python train.py --model="masked image model" --dataset="regions of photos with short descriptions (Visual Genome)" --train_examples=101725 --image_size=40 --crop_scale_min=0.5 --horizontal_flip=false --method="mae" --mask_ratio=0.75 --loss="mse" --encoder_arch="vit" --encoder_norm="layernorm" --encoder_norm_position="pre" --encoder_activation="squared_relu" --encoder_mlp_ratio=3 --encoder_head_dim=32 --encoder_fused_qkv=false --encoder_bias="all" --encoder_qk_norm=false --encoder_parallel_block=false --encoder_inner_norm=false --encoder_moe="expert_choice" --encoder_num_experts=4 --encoder_moe_every=2 --encoder_expert_mlp_ratio=0.5 --encoder_experts_per_token=2 --encoder_shared_expert=false --encoder_patch_size=[4, 4] --encoder_layers=12 --encoder_width=512 --encoder_positions="rope" --decoder_width=256 --norm_pix_loss=true --decoder_layers=3 --residual_init="none" --optimizer="cautious_adamw" --lr=0.0011 --beta1=0.8 --beta2=0.999 --eps=1e-10 --grad_clip=1.0 --steps=15100 --batch_size=256 --epochs=38.0 --lr_schedule="cosine_restarts" --final_lr_fraction=0.05 --warmup_steps=300 --weight_decay=0.3
Rows from block 5 of the encoder of a small masked image model, named by matrix and row number. Rows with one number within an expert belong to one neuron, the router's apart. Each number is 500 + 40 x the weight over its row's rms, rounded and kept within 0 to 999. All counts start at 0. Numbers have three digits each.
Before each expert's rows are labels from the 100 images, of 14848, where the router gives the expert most weight on average: "patch colour" is the nearest of a few named colours to the mean colour under the peak. Only what is clearly more common there than usual is listed. The data: regions of photos with short descriptions (Visual Genome). In brackets: how many of the 100, against the usual share in percent.
# router: router (encoder.blocks.5.mlp.router.weight, 4x512), inputs 132-153
# up: expert up (encoder.blocks.5.mlp.up, 4x256x512), inputs 132-153
# down: expert down (encoder.blocks.5.mlp.down, 4x512x256, transposed), outputs 132-153

# expert 0
patch colour: black (48 vs 12.4)
router.0:498566424541539530528506461495510465481572431543557514449418431471
up.0:470454479504584556476474507505507512495504564589419486542534485473
down.0:455541482466496498485490482445513570556478457572541491596504562531
up.1:540474502513461491487444545531478486481518547433451481511497514552
down.1:546394504480426464485424568515470540523529478468480510514532484482
up.2:504501513485452466483570506479514560534464490502505511555513478495
down.2:450565584473537497492545525453504479503534491487516504527564498504
up.3:485458491447527457560441545426468423469497472484477481549546579553
down.3:440533504519493447530526537432444517516499483538394480491518505461
up.4:469579474554512543523533500504467518475534507538497540522483471537
down.4:477493488476520488469498543463447482541454582559520520482504461468
up.5:452494466529539544516505426581485535497525359497493525475483463458
down.5:561491494508510392433451531573445420431513521510396485554499505544
up.6:573412519563448549489487527476496494513530452548486526515572582574
down.6:520500457472506551520593450517509532459483508524475530416401490504
up.7:526525538498553561526498520457538435436518502540492530471519522483
down.7:490497417482485528506539499524506497559483493503539445555539520469
up.8:401500500468499449521603489455483500501497501476502505575477506482
down.8:472519540505627482515522467449472452474449449439543497464474490540
up.9:590546526526539521491554483544499494502497426559486598533466495479
down.9:515503470452452514500471489494449525552469493539476489429567549535
up.10:415435534438607453420520525485445501519521547537552489574549497468
down.10:519497470498541505537458457510504484486525520501458463539490487495
up.11:474443516480486521477517523523436488495470506537456474555505605553
down.11:527486536466478463532522482481506392514541584549505492487469488532
up.12:483425433513600550486492491461503547524462509502537491498551401502
down.12:524449473549500522540490503419524529534510500528521519441540527453
up.13:476450545479414595480506492477442503521503527423500511499549528482
down.13:436508495489390482495478499422507475513511462580513434518404456472
up.14:491464441501483503459588456478506505506495536451433424484494517512
down.14:475499531510518541554423455484428507503544483417493494493555439488
up.15:533564554531489496542468488451467447499500454471424502474500503509
down.15:547499577472475449485571448573465551465511518486558449511415493558
up.16:458565519512539500461499506515509418405524494563480531494476433557
down.16:553503469494415488484532584490415504542537475465497544550457547501
up.17:493511469498484557534463504489525532532535522558559479519552529468
down.17:549461546522515498533522438580531479477531479485446489486541438528
up.18:479527489507494479554547551478487476532464551479533477531527500455
down.18:477475500429426438456537526490486488568504503573517485517510586530
up.19:582515466457474469471488497449550502454504472547521442429507529467
down.19:449495554536422536558480553567429499512461502472432501541473444468
up.20:482423486462540503488414451432504420516540532449548518430527490516
down.20:544418502477570459475496445572487477500383530493499502488489488495
up.21:479511532529536571459442482541499501513568502512456527464468432463
down.21:461500525468490439493535484498488505505493493509472443514489557546
up.22:404452518480560500499501526442490458528487512567503529488495501490
down.22:492485510483536479437498520467519533510511508563510502524495547419
up.23:456529532543487474500541503495520489455423545427421521422534438526
down.23:524474465459554567488483530521490618523412538568447523574503401466
up.24:522555466477513491638473450432515429442485503481517544504483488590
down.24:539493516558497489433530596477461459541550477542542524515505523478
up.25:486481461481498555482539523520493498505484439515515509497517621470
down.25:533501473502533491484429534533515539476514463541419496516491495475
up.26:496471543469481505451484560487528532506440540525458480495502533482
down.26:514516510501435461510413475540490516495537557507462523505457476502
up.27:445535484448535545546467553509459439524492543487575476510517499529
down.27:473523453529500533522566493478472478495554442545533487543505536470
up.28:505429519446504519501501520429499455547538490523551462544518559509
down.28:471515463531509548494491514477525581506538490528475544484512493450
up.29:557490504533571550512422435537497459484513591468494474556540454530
down.29:488543479452477522455506510437421520522451495536467527567437528443
up.30:411434515477504460472408489466506483491464533502585515531525562508
down.30:460467482481517448553563493454466521435485509519438478475506549507
up.31:571468508488475603492505561567523447496450500503468464471465555625
down.31:515500501429534485416484464541480504509575543494438494517512536532
up.32:467426596445537478534530541459511515548463510503557448533534535467
down.32:501492456506527545472514556488542503525467486570557502631478535426
up.33:453521467474424490526445515560520534446462448532474511502452506581
down.33:540563503467517533495470478494538457498474535486479556447514492467
up.34:480513557493492496497522522482475494516521537503524496536508609406
down.34:500459499474550540502523464497589493550509462499490526443504439607
up.35:511499549492513529506467454540455478460499487544577528518474624516
down.35:454545496484533420506520504501496478496505523491514525485512499444
up.36:525488432487522483458469427486509488465584498440481499468498482475
down.36:435434544471449543559531567422449509488568563510517498502578524506
up.37:383535511534459533486476526466461515579572418523498488456551589432
down.37:509545478516420539501505425485528506508536559504498625515430510517
up.38:512450511505542462524531442443531517479429503520504463422505470555
down.38:482531525536529540519470572594437474526514539494442499584471470445
up.39:492507487487559501531483526554455527454542547511507529487539477568
down.39:462521456517505543493518452501487568520464458518508521488518527488
up.40:540477528468583526500494476464519527459497476570502486477522489543
down.40:464516516468528516438502534495486520522531507474480481552472539430
up.41:571474504471520418565536496509453547481537471470488532465493536500
down.41:455480469526435509477527587496552523465569484507499517454571502494
up.42:488556450471500458539537438528486535498499521485495515499530495519
down.42:440496503529558595496510556527479539490577560482510568484488500471
up.43:414456484529550564415482486505469462491536477529461503528498475494
down.43:498476548445529441451554507531554470511443458486563482481537529509
up.44:512437507437541544506550482450518527472533492538459476502538541546
down.44:506495515577434483568591507484463539565517469521483458451565508487
up.45:452559459517481513453527540540505511456520465548441535511467520450
down.45:455427484420440474468455625483534527532539556487542471546524480473
up.46:537469502488509444431419494494447494484580561500446425489519518508
down.46:548475518442402434449553535437470575545525479449475521459480569463
up.47:488509576509499403578553504522525445468541523455480554495472542548
down.47:566527569462474483447568558531484420516512436501458541452532489530
up.48:498544499418431431517544513461580517523494526454532400542593531489
down.48:440559594452414482512554497524504467512468483481430515492557462495
up.49:494547524449487542528540530449528424486483492545428538555497496558
down.49:515546438473501402494589486475515545499451509495493502516509567477
up.50:507411511478498397481483472545485492447465557470529518516486495526
down.50:451469536496464584521520460419528508525501524531585592427516488486
up.51:493488466468552453541453514470480513500553530421508533543539495519
down.51:402502527458477513505535486510539536524453515475481509539498489498
up.52:543535583533504517482529535561509521444555541490541529473482502470
down.52:490496452545483542571546523453537511489525497493537542490446562550
up.53:475523557502514529546505461484493489496500520444430505557570512513
down.53:484485479536487424490506493543482488533469510541531531537529518562
up.54:473464516454490475420486466483439490480449486475597548439426485512
down.54:564530483482490491485535511374505510529491501518470514459512498502
up.55:490559483471511704556546492456472493437450476524509586460491493480
down.55:493523491543498427457484531601517526469536509429531480530489500461
up.56:482488476479496443550552502482525447509511567496558513516512485464
down.56:491489495466475474477480551471414576478531521572579497524549556447
up.57:535542484503547467470431516543436532436467482445506519445473537462
down.57:431509544455464495480535540475540494527443544396469530476491480452
up.58:481482559488505494451500474461476530490499513478546469502562553559
down.58:548467479510527456567513533522471435459547473447460498503455508458
up.59:514516513510468554427453555516551523550451422492459449505514464482
down.59:503549457540435551535449495542490480566505493503514526442484492534
up.60:553432508456486407519504501503413441530512508502514481507552563538
down.60:454444512429505559523470496454553505496525593578545505570471515537
up.61:511439519510522446579524478491478470462482467506503484452508496490
down.61:454524470533548463485560518534506497556543415518536527449494497492
up.62:475467467525512488460485484548457503495503380500465501420492511473
down.62:518448504465569449477496469543463440495511472497473441472506456470
up.63:527516533525515536522492574445502503375477474491479510509458491546
down.63:421533483548540495499562538545508471554457504542472478522513516453
up.64:504499502430551500506477502496520510395489454466457483472524526540
down.64:534496482483543590471500599451506510564492472489563522535544467510
up.65:457543484459509559505573537464481510468506534538541512449501506420
down.65:468498493455517458403497572502519477486477539546541488486456507492
up.66:450458531549497421504479539473503524473438482469510562491538478508
down.66:477515456476458481554484414526589517537522486431504491489438483593
up.67:536510545471483493528458518462508502469502490583518498489559533553
down.67:497556545484486466529517512464425466390442556482483466566533538529
up.68:457493507500547493497548533443480515495476552545507438505585467495
down.68:512516535486521436514549534485520533577567494529535466504478494495
up.69:438494450477456522541479497484487628528392460452439538458496502489
down.69:479471522536547506493460541472501507515508446547455484438515555493

# expert 2
patch colour: blue (49 vs 0.8); cyan (29 vs 1)
router.2:535437589474459501454536560497506549520435566490450512546574524498
up.0:544463550457476478491511570507435446491530502529509555493530479557
down.0:472502500540456604481442501488490523478582486499490509453538456501
up.1:569490469476497432511599464541527454511540475476516526477431461535
down.1:470494524470493488447418538525495500496500483500475490454564461524
up.2:514509487416489511537467482505509576489428504522541450496532509425
down.2:472520471484504507504422530543458474489516506493514471484574580507
up.3:468551500512462544527465505540486487451507538482522536532544474472
down.3:514479484537489522476530533569534563436487503528470539492469526501
up.4:593480488490512473523547510504502427426498507482451481528507552485
down.4:454440526444440498381519557509500480540469459558415518540544553477
up.5:530526418525488521504524538538472564494509468510546547489491453479
down.5:548480532409453546465594515456495477496464459572519459474490491534
up.6:572551555506482504459419482532529468493486418476500521424463466469
down.6:536547497488560419523492455505442466514543500520609565441463499531
up.7:478559447587494440576503450483460460451494470506516542434473539478
down.7:581538436564408483522536511540517504516542474500496502492473451485
up.8:493588460650517468581539462472448467468551463544491567451449528470
down.8:559520490538431451542547455504502484485547480482478502469468470484
up.9:475503525433560492503540460498494475505481519443511533480432581527
down.9:451545528515479492443487435465450528480492484468545444475516448520
up.10:505548518496453524572483553560480535510478489408516480466430525448
down.10:575493504543519477571507433516538494595533482526543519449441501497
up.11:524496523472508523502482461528506402499584530533442493566493536478
down.11:528509507505447515448530566428477564564532466512516524513514511501
up.12:529570454480522430527513505522447533487473407451368493446561583559
down.12:509494417537518499531496545462536522496518546517497494602494489471
up.13:566557533525545460511500473502500543507446510530571484481422559475
down.13:483495502460524476518540411493423421438399497544546525497468508490
up.14:429449569470526495497452496464512503512474485568499480513510542427
down.14:502411566500440512505524514455477475474467569552482521495523521424
up.15:479435526448532476482507445527509513482452466523513445501505506518
down.15:528456471488488501533487529521569468546526520433496516508480459522
up.16:506484457483447486561534527548542490605509463530484452491509481535
down.16:496445524498520470549544483480442449510473450564534518537501563438
up.17:506471495503487549506512591485517435479571478590433463525555496505
down.17:471521498506511528508483546595489463506464544444490444551487528448
up.18:490526468453478497507471408467534502519498521523499458532536566446
down.18:518458455534439488473389499405375466545494502518529514482559541501
up.19:513510551555564549568540498481445547463532477445488515472481511434
down.19:526509483562489516501516548530538510547501466503473579520550445502
up.20:523573513509493579523509508518509496507556485526523521479510458484
down.20:539497493419400500554511525486531552487481516517444545465471505499
up.21:446547504501544513505486483504515522461480405471451484496477499499
down.21:578508527533505526524526519494478452497541527505533482491570487459
up.22:472516492508528445541515444463465440482509471560476559478506542420
down.22:495527481499495533507439487520520489440537433550506519487446507457
up.23:479526485478477502436427503487493510457456503499564517528485440483
down.23:456485563518481441509529476449458478512512489503417497536529480593
up.24:478454526558509516495531533449483489583580449536550492494433502466
down.24:576477446574588536440549520491489548589539582530540542519470557467
up.25:510480491503468563466495539547454525497576462469500495560494533444
down.25:467512533473484528529489511465433482599494487486499495606485492504
up.26:439524499481554463541459442491500458500564480486575484443536478509
down.26:552496456561527523449526434550515481549484456483547460423497513542
up.27:452512563470610451499500520449451494510503480537471515444565500463
down.27:510478540494435494527518516487504438583549504556496464572566474497
up.28:526505484519544562528473500485555506496457427546492464437489491506
down.28:515453500523530526514583547496495477493470579532421435511520524487
up.29:480488488500575594457577468524512470588518448582537475537527481544
down.29:476438448545511561504470491482497567487498518506505503456480502493
up.30:531549449577519478559426428509479512479542484534512529465399459502
down.30:490470482557519435506474499460515464524494476547544552526485499439
up.31:539564473502515505545503466468505463518539391472484467510459516497
down.31:505527568540482513500432413439440469520538530472545514463464492493
up.32:497533568497475467504507538496542498451422459477398468473534520482
down.32:428486516535549463545515476531474466474520559497597519520524486486
up.33:457546459565418509518490526522515571460478496490535482508476472535
down.33:458444550466467466481476566482492536449467468517532509474495490508
up.34:532507603519543510458483450518490528497564529516549494540498503529
down.34:428425493497539490504477493506583497478478487425457483535509478491
up.35:493502575492480570511574517500455471474491434424519504531491497424
down.35:441481523471491495553460543553486593524449490484504500564522505495
up.36:485509534509546468563481489462479513516484485561483504479504541434
down.36:514497555477436484543513523458503461541511529532510514554545543459
up.37:513438466513471481452521452549538539519536406500559476478561494467
down.37:497484454474504488475505456515450484504452469552528433516498506504
up.38:513610525558540485478507552517519478528534554522397508494580492460
down.38:497484485500458484559477493552455544545558542483555440519571519423
up.39:526465532490495528453522495517501419500469483424453539485567500520
down.39:452493506531508459493568505465536570580430510526553462538464526500
up.40:514533538478523510541529472522553487439522480565535549438494490565
down.40:522526496507510514464554486515499496468562493485572485486433547563
up.41:551539527564512541488510444573565470554538411500527511492433495545
down.41:502502472499470531467480548556484491479486482488499536512537540463
up.42:519476505477485538423493520566580466524491472530440488504482455490
down.42:453509595472520577490517516526543528523491511545502549491465528481
up.43:493478520472531538481524492553526451542515457474440541475565504548
down.43:445482485534504491419525478555505574519483575472573533521428496504
up.44:500453514513515458470473482522436483491528531476466445422504546451
down.44:476484489493508552537499452402485540511436480541556571508522511455
up.45:518467399568512487556476506473486467541529484553510514452485504476
down.45:471510528539468548516464569516494407556504521487482551520477519501
up.46:486397560555521512501527544498483469554505529416498464461468493522
down.46:423500527449549540519512476519555487510485591513501437496561452533
up.47:462504521518514432506528554454422488504520530527476518500460512460
down.47:519497555507425502528481524434512472491515511528520496520558553475
up.48:458535488511433504511474507542482465492544491470618525499433525492
down.48:460531439512513506476468440496445543434449547551406566475462454514
up.49:514469494536503533463524479481473456543608485518474513504491481488
down.49:519530513519493545510487472530461535492496566483445562562502511530
up.50:462454504500530524493549460483470458470575466494554469445471549506
down.50:461534411520458514571536535425476471577552530486521514538504496508
up.51:537487441493476469467494567455489539510457422482567525530467496506
down.51:464544494559515557424453492393469437515527557433444446484520477557
up.52:518491430514520491560511501558523429477495469515478504558522474525
down.52:502514495548552520542490560488496482531417503527497516522492543455
up.53:482607441628508453557540459486484498491574495527478540472439508455
down.53:541496476512448483512549482501521493494548462492496493506465461475
up.54:467525477512532494543513475464462497486493438548486542488508530450
down.54:478524449524428501541545505525505509462516455528524481478466508437
up.55:545528491567460519453414501515556457468520466530465532481473454517
down.55:455557545433509466563485533524471455527533406566550431551463557500
up.56:541493541538450517540491531478531531490564411537491484492490513409
down.56:548465481524496516507492457521507519497492452558523497497542495505
up.57:543557484497491513422535479561513484516485477549550506460497443511
down.57:514450516523500543486427516474521481537487478456537545563547594504
up.58:444495439537562482462543529471476484514503525580435506557480507407
down.58:536506540474479476479498489503554557504477460487487511493495541428
up.59:499548542542535531482519511547522514535501502521499453431510460483
down.59:450571548568527604504491574483490547433542454541505497567493515490
up.60:427470567525472538481509500508500449460508483485488547495534541472
down.60:418455484529529513491502500457514542556501519510503511517483468491
up.61:414543528447501427564500465468465452505500474525457513491471559455
down.61:543424497548410462501584488498508520603487454556554498529508488439
up.62:546516516543490518538533470492503492383524464489575516433445493506
down.62:456501508516516445492492561444455498469498540512427551472491491484
up.63:524471463494490586513424514522468506510476433495519540514448437474
down.63:452428464486491511481484530459496556514519434540570521472495487457
up.64:529488493453479423511553575501497495519556460524476524501479479575
down.64:461459518475486458406471453439467496496409511527425421570495449532
up.65:466501516514599468536482494439485524495501483569426479458506516414
down.65:514461563506405525554519510438476475529522518569505479530497564471
up.66:490531549486564474503514527461493505492445478564429464479553493467
down.66:585506545487452463536520471454475467541517504555533503496544538461
up.67:480524511477453508638493527515494508544536546472481473494479491518
down.67:514453521553506501508479491539516453467517513523546504475484506485
up.68:497502503490504567439540507553454492495484463518546516543530488426
down.68:435475497487473415491480492478460467547498485490428504526452477545
up.69:470517471501518596475515486522582515492534495489545562482496449451
down.69:418481464553536552510433571517506502507500511587551530512447462399

# expert 3
patch colour: black (97 vs 12.4)
router.3:498507522487510494561437459459462565537475460429519435505505595470
up.0:521463517472536509488553581513442510520497436497496487439508456485
down.0:556514527453507425487504553489573506533562499538478484481510474460
up.1:551507560482445528452540481492476517469453481426560545516463510530
down.1:534569526527562455468512477475483375486531523562517477514488482549
up.2:478552454576494498564472471472460476484500453542515548429475489503
down.2:518469491471537508523530419488505479434518522533559462507455490467
up.3:502499492515588492536461526530584471427515433506544493510543506470
down.3:515532533495569457552465519496496464550442583546451460475516508512
up.4:465503531526540432495542516488515507505391490446512496493507517533
down.4:488497473544551504460507471494503463461512541519541490435474443490
up.5:536572464523450548494485501522487502492514460489504561481492518487
down.5:479496471490457499517533407509523498493525545571577588452535481463
up.6:566442505500460546556559556544478449478581491479500476494459437539
down.6:514496480496469424519552477518419490399471530500561412506451532554
up.7:546512593531455440528556516480508456486451459530558545563611533517
down.7:457531491544506551410528462482520546502453497478570479536496518457
up.8:419425487517459448508493510543512493471562505466524497481462535486
down.8:389512467515526520454470476529510440517560498570556448535500463489
up.9:478470518492501425555508583486461538541523503454502477525509566483
down.9:436515487497480503506474489535525460569488442552558527499443455481
up.10:477535486499464445502481519542528555536560511438550529457479505521
down.10:512530495495483461477516465479500491514518509548539548463493535524
up.11:467523531535505508431539464487500575481478402493506496518478515453
down.11:408566511562500487490536492535463489553487505543526555470502497510
up.12:476437528471516498495478510459464501431459473484510462599507461499
down.12:539449507535510493451515553518450503506460495503464478527498460467
up.13:489514530512469448573503470471463533488459550433505526472528556434
down.13:482460429527508484447458547505501419553539513562565506545485492456
up.14:541525497468483486568497525497496503509496466504480491550481470501
down.14:542413494537513546498510561549521477547477517369410491502501489469
up.15:455489463495488480508501544519447528452525431488511429496453470460
down.15:439451552516453515421533540574496518487426527465507502545534488494
up.16:480499497466469511421491508580427559536527454533557502445557446573
down.16:532544488484507478440453542525470486471491463487471436475512507486
up.17:510511479501400443516528490495567600479464541627545505486490541544
down.17:460490437489504440482482547515574603468466562531484449492539501548
up.18:544442468494530481503556570469561485510442408482479495479557494499
down.18:474450541505513410474497474566445518454487516499519490467460512423
up.19:578485469471549502477502502479535475493509497467519507471588477524
down.19:492498495496496509501506508507497531494551517452481460527534498451
up.20:412495495436510455496570557469529400498479391559524459478483592435
down.20:445499508554527528448493460544510383580431500467550475456469403493
up.21:480497562521511568465539491491508553531485542443467502466456510460
down.21:587482549487479491553458507487550456532559468523479480488503522492
up.22:480460543503502471542462527461492577564486481483592435537508505454
down.22:443436438462515510467515426477463493517494444527537526392483410452
up.23:412465541438547485500489513456451520490483490519482463496523606481
down.23:442503340531524418499549450567496473497489583499493500498479441512
up.24:481541559512503425575495512513465505468547446472509557498523527522
down.24:530464575492511532487523433529526531488475603503522528529489509504
up.25:458504465508534513465499547543489526490472475488595495500504522519
down.25:457564537532508443502525473519458513438503555528550504514502517467
up.26:531535579454525433453513468518483441482516478506441527465517524500
down.26:526463460434545570437458472429517444558449528494507492474457527531
up.27:495482495502448617516538503519491445461554541618427473478528488496
down.27:481512523529454510516496448524484453463500532524584431482436498513
up.28:547483494492521450485527494502525459491444463460502492476479461517
down.28:527470531513443396496589454453436469473522522485445466451498541484
up.29:416570453499570526450558508447549484493437475559489476472468474558
down.29:513556524492543476465476512463512465525611547543552492460509516495
up.30:584394502520480528501564484573522502445581506511471404408491549491
down.30:419546524524478493482497567504502465491559500503514531505491501487
up.31:509509475527455464586483451474482483451461496510488554460467576505
down.31:485447505522508448477488475464447435500498523543572491508485491476
up.32:553439583525398433554546599398555525484492529512571514469498551519
down.32:525562469542512449435497476531492495477469526539467529429461423468
up.33:501515544434428502593526559558498455559613541428537467540493526485
down.33:537415556584489516457467432535514536535458479526480524536452488520
up.34:518482477485513564538504533500541474483492444458577488539496554515
down.34:502571472422547526484535507460477500495494469461434520449518481510
up.35:562485518477454538486486514505511550478444450387479525491596522505
down.35:535516444501501534563549509426459403565502523564455515499456492541
up.36:500516443499463471498472501524467493499571509496527480527486515539
down.36:491496532488501501475542534471557478553518519535537439501536549508
up.37:512512552476468513453383544475476503471488500524455514493516470536
down.37:490530506433536497498504600541470510471491521525506516497498459405
up.38:505471503476589509478529526535530565540431509478446511524555464529
down.38:522554443595560517497522468590505490499544454512501504408428357486
up.39:529488563513478496451516510495539486536479484496419602526517466484
down.39:469467537486506474519449427524505508407543538538442473511457545480
up.40:447462540476432435536514521430506485529479496412513444491504578477
down.40:498505454503439498470472540480517429536509444565532456526454464473
up.41:507547631524487526486499488530493534523462498474520501498486481477
down.41:459483517509453447431481456508518483560513544574531425519483528523
up.42:504519546516484575521482493553479531527466462456542475477526495497
down.42:534457504493496471512480476436499429441475543599505458534500561524
up.43:472488478534472528489466554507548554451562414477475507509509533494
down.43:443597515488563490483426489472540556448494485537511477557435480493
up.44:542510475493436489530425447513494510514462457417493521499470495470
down.44:543504535498568537524537558435447415511491559455541495494553527474
up.45:514521526529523490561461581513494483596513472476491549445463537487
down.45:516529466541479526481569461541502410488523494527670544482432449513
up.46:584458530519517503438485516451504480416451483445582529519522491531
down.46:553478543519511417525490450523448512466479517549496498500440528515
up.47:447469505502524499480498493466415445534484521517596533451519488484
down.47:542471469543471455488520528589585514489497470481479511507559437462
up.48:526542487552453501525410492539491498535490482475489558462456497515
down.48:500488478533500518514517476530465428523542522556567543473484477513
up.49:537527548517517547487544472532526471562503465450490497467484451488
down.49:510495546484483547568536499483599520514558533562503480527556514419
up.50:499519545473453487686495582509515490523517463480468492405485531503
down.50:543536472545471511484571408497479369459490520503561534441443459549
up.51:407518488510441609601556553521559583510478408499480483545465479442
down.51:546554493570525417519459467544477534506523503507528552516418492556
up.52:515488511469449518514536567496492498497447492477404440504491468457
down.52:529561546523498465472554436474506414553552473582543546492498494512
up.53:504538522586411558497467572560468487549524491447523556477492501500
down.53:514522463541434627525469512500511439519477442477529489499481528501
up.54:508512485521464571607504492565493586426486483468510504451512537508
down.54:481467526483497436501524476476478440532487527553510520495397522571
up.55:480483539516546565447467472497524528494476518502471496453553507485
down.55:443538522503465526524530545510475487526453498533550523420503523475
up.56:554457526477514458563519598498488443489528470487424515497513467472
down.56:463448492536551491486511482533486556523439440520530514511409432430
up.57:447510473541554553496475492592433504492477514475481527473454489531
down.57:532572479472439472587486465467510521464541538412571478446494556503
up.58:508508509542469495559454548542481528542529475486483540473463572507
down.58:501509492523456481499519402523530391511495491509614555481400463526
up.59:487528524444480624508481435507466580496474560518487467493474506544
down.59:469513483511527456508510549517563467533502485430447471544497476512
up.60:480493521481521556532483497488497483590503534450487477464482526420
down.60:530451553586483507503551447506457452476566460537531472464515523473
up.61:488556506511433482597510484460527553451420517521458521465468504479
down.61:481518451532531511443497517564442440543536543560527531534475546523
up.62:431541534486455428565515511520503483544459564438505524467486531482
down.62:470489519503492485455430532481551499534492479514537547532482501460
up.63:562465495643543483492575502588511494543477519525522529569536507595
down.63:490459461527478490486514414443494518524447455578491518541556491532
up.64:485515545470525535500476494464506559459469459427546534485531540512
down.64:551536462503487530539531497447478429497479460589523569545439491485
up.65:534507447492435419551530520475550561430488507541593466509474525543
down.65:505476457507424442477512541505566515475502549536513431452539506527
up.66:462440519487582512534465445495563488550479492544475509512478438474
down.66:501525513497527468477579573476428523531471495488514518395472495453
up.67:473554489530416511580464488582475529489462510481444530479469517506
down.67:454521475525509465516492408522491427506502563544572552498473526507
up.68:490575495573463530537459504509493570528520517426500532495533499487
down.68:510486480529528474489516481484501433562514512569526503447516488508
up.69:497490574503532439490585464521533509480446500522481465453599507482
down.69:438402537569460490537468505558438553450519455461470475500429476561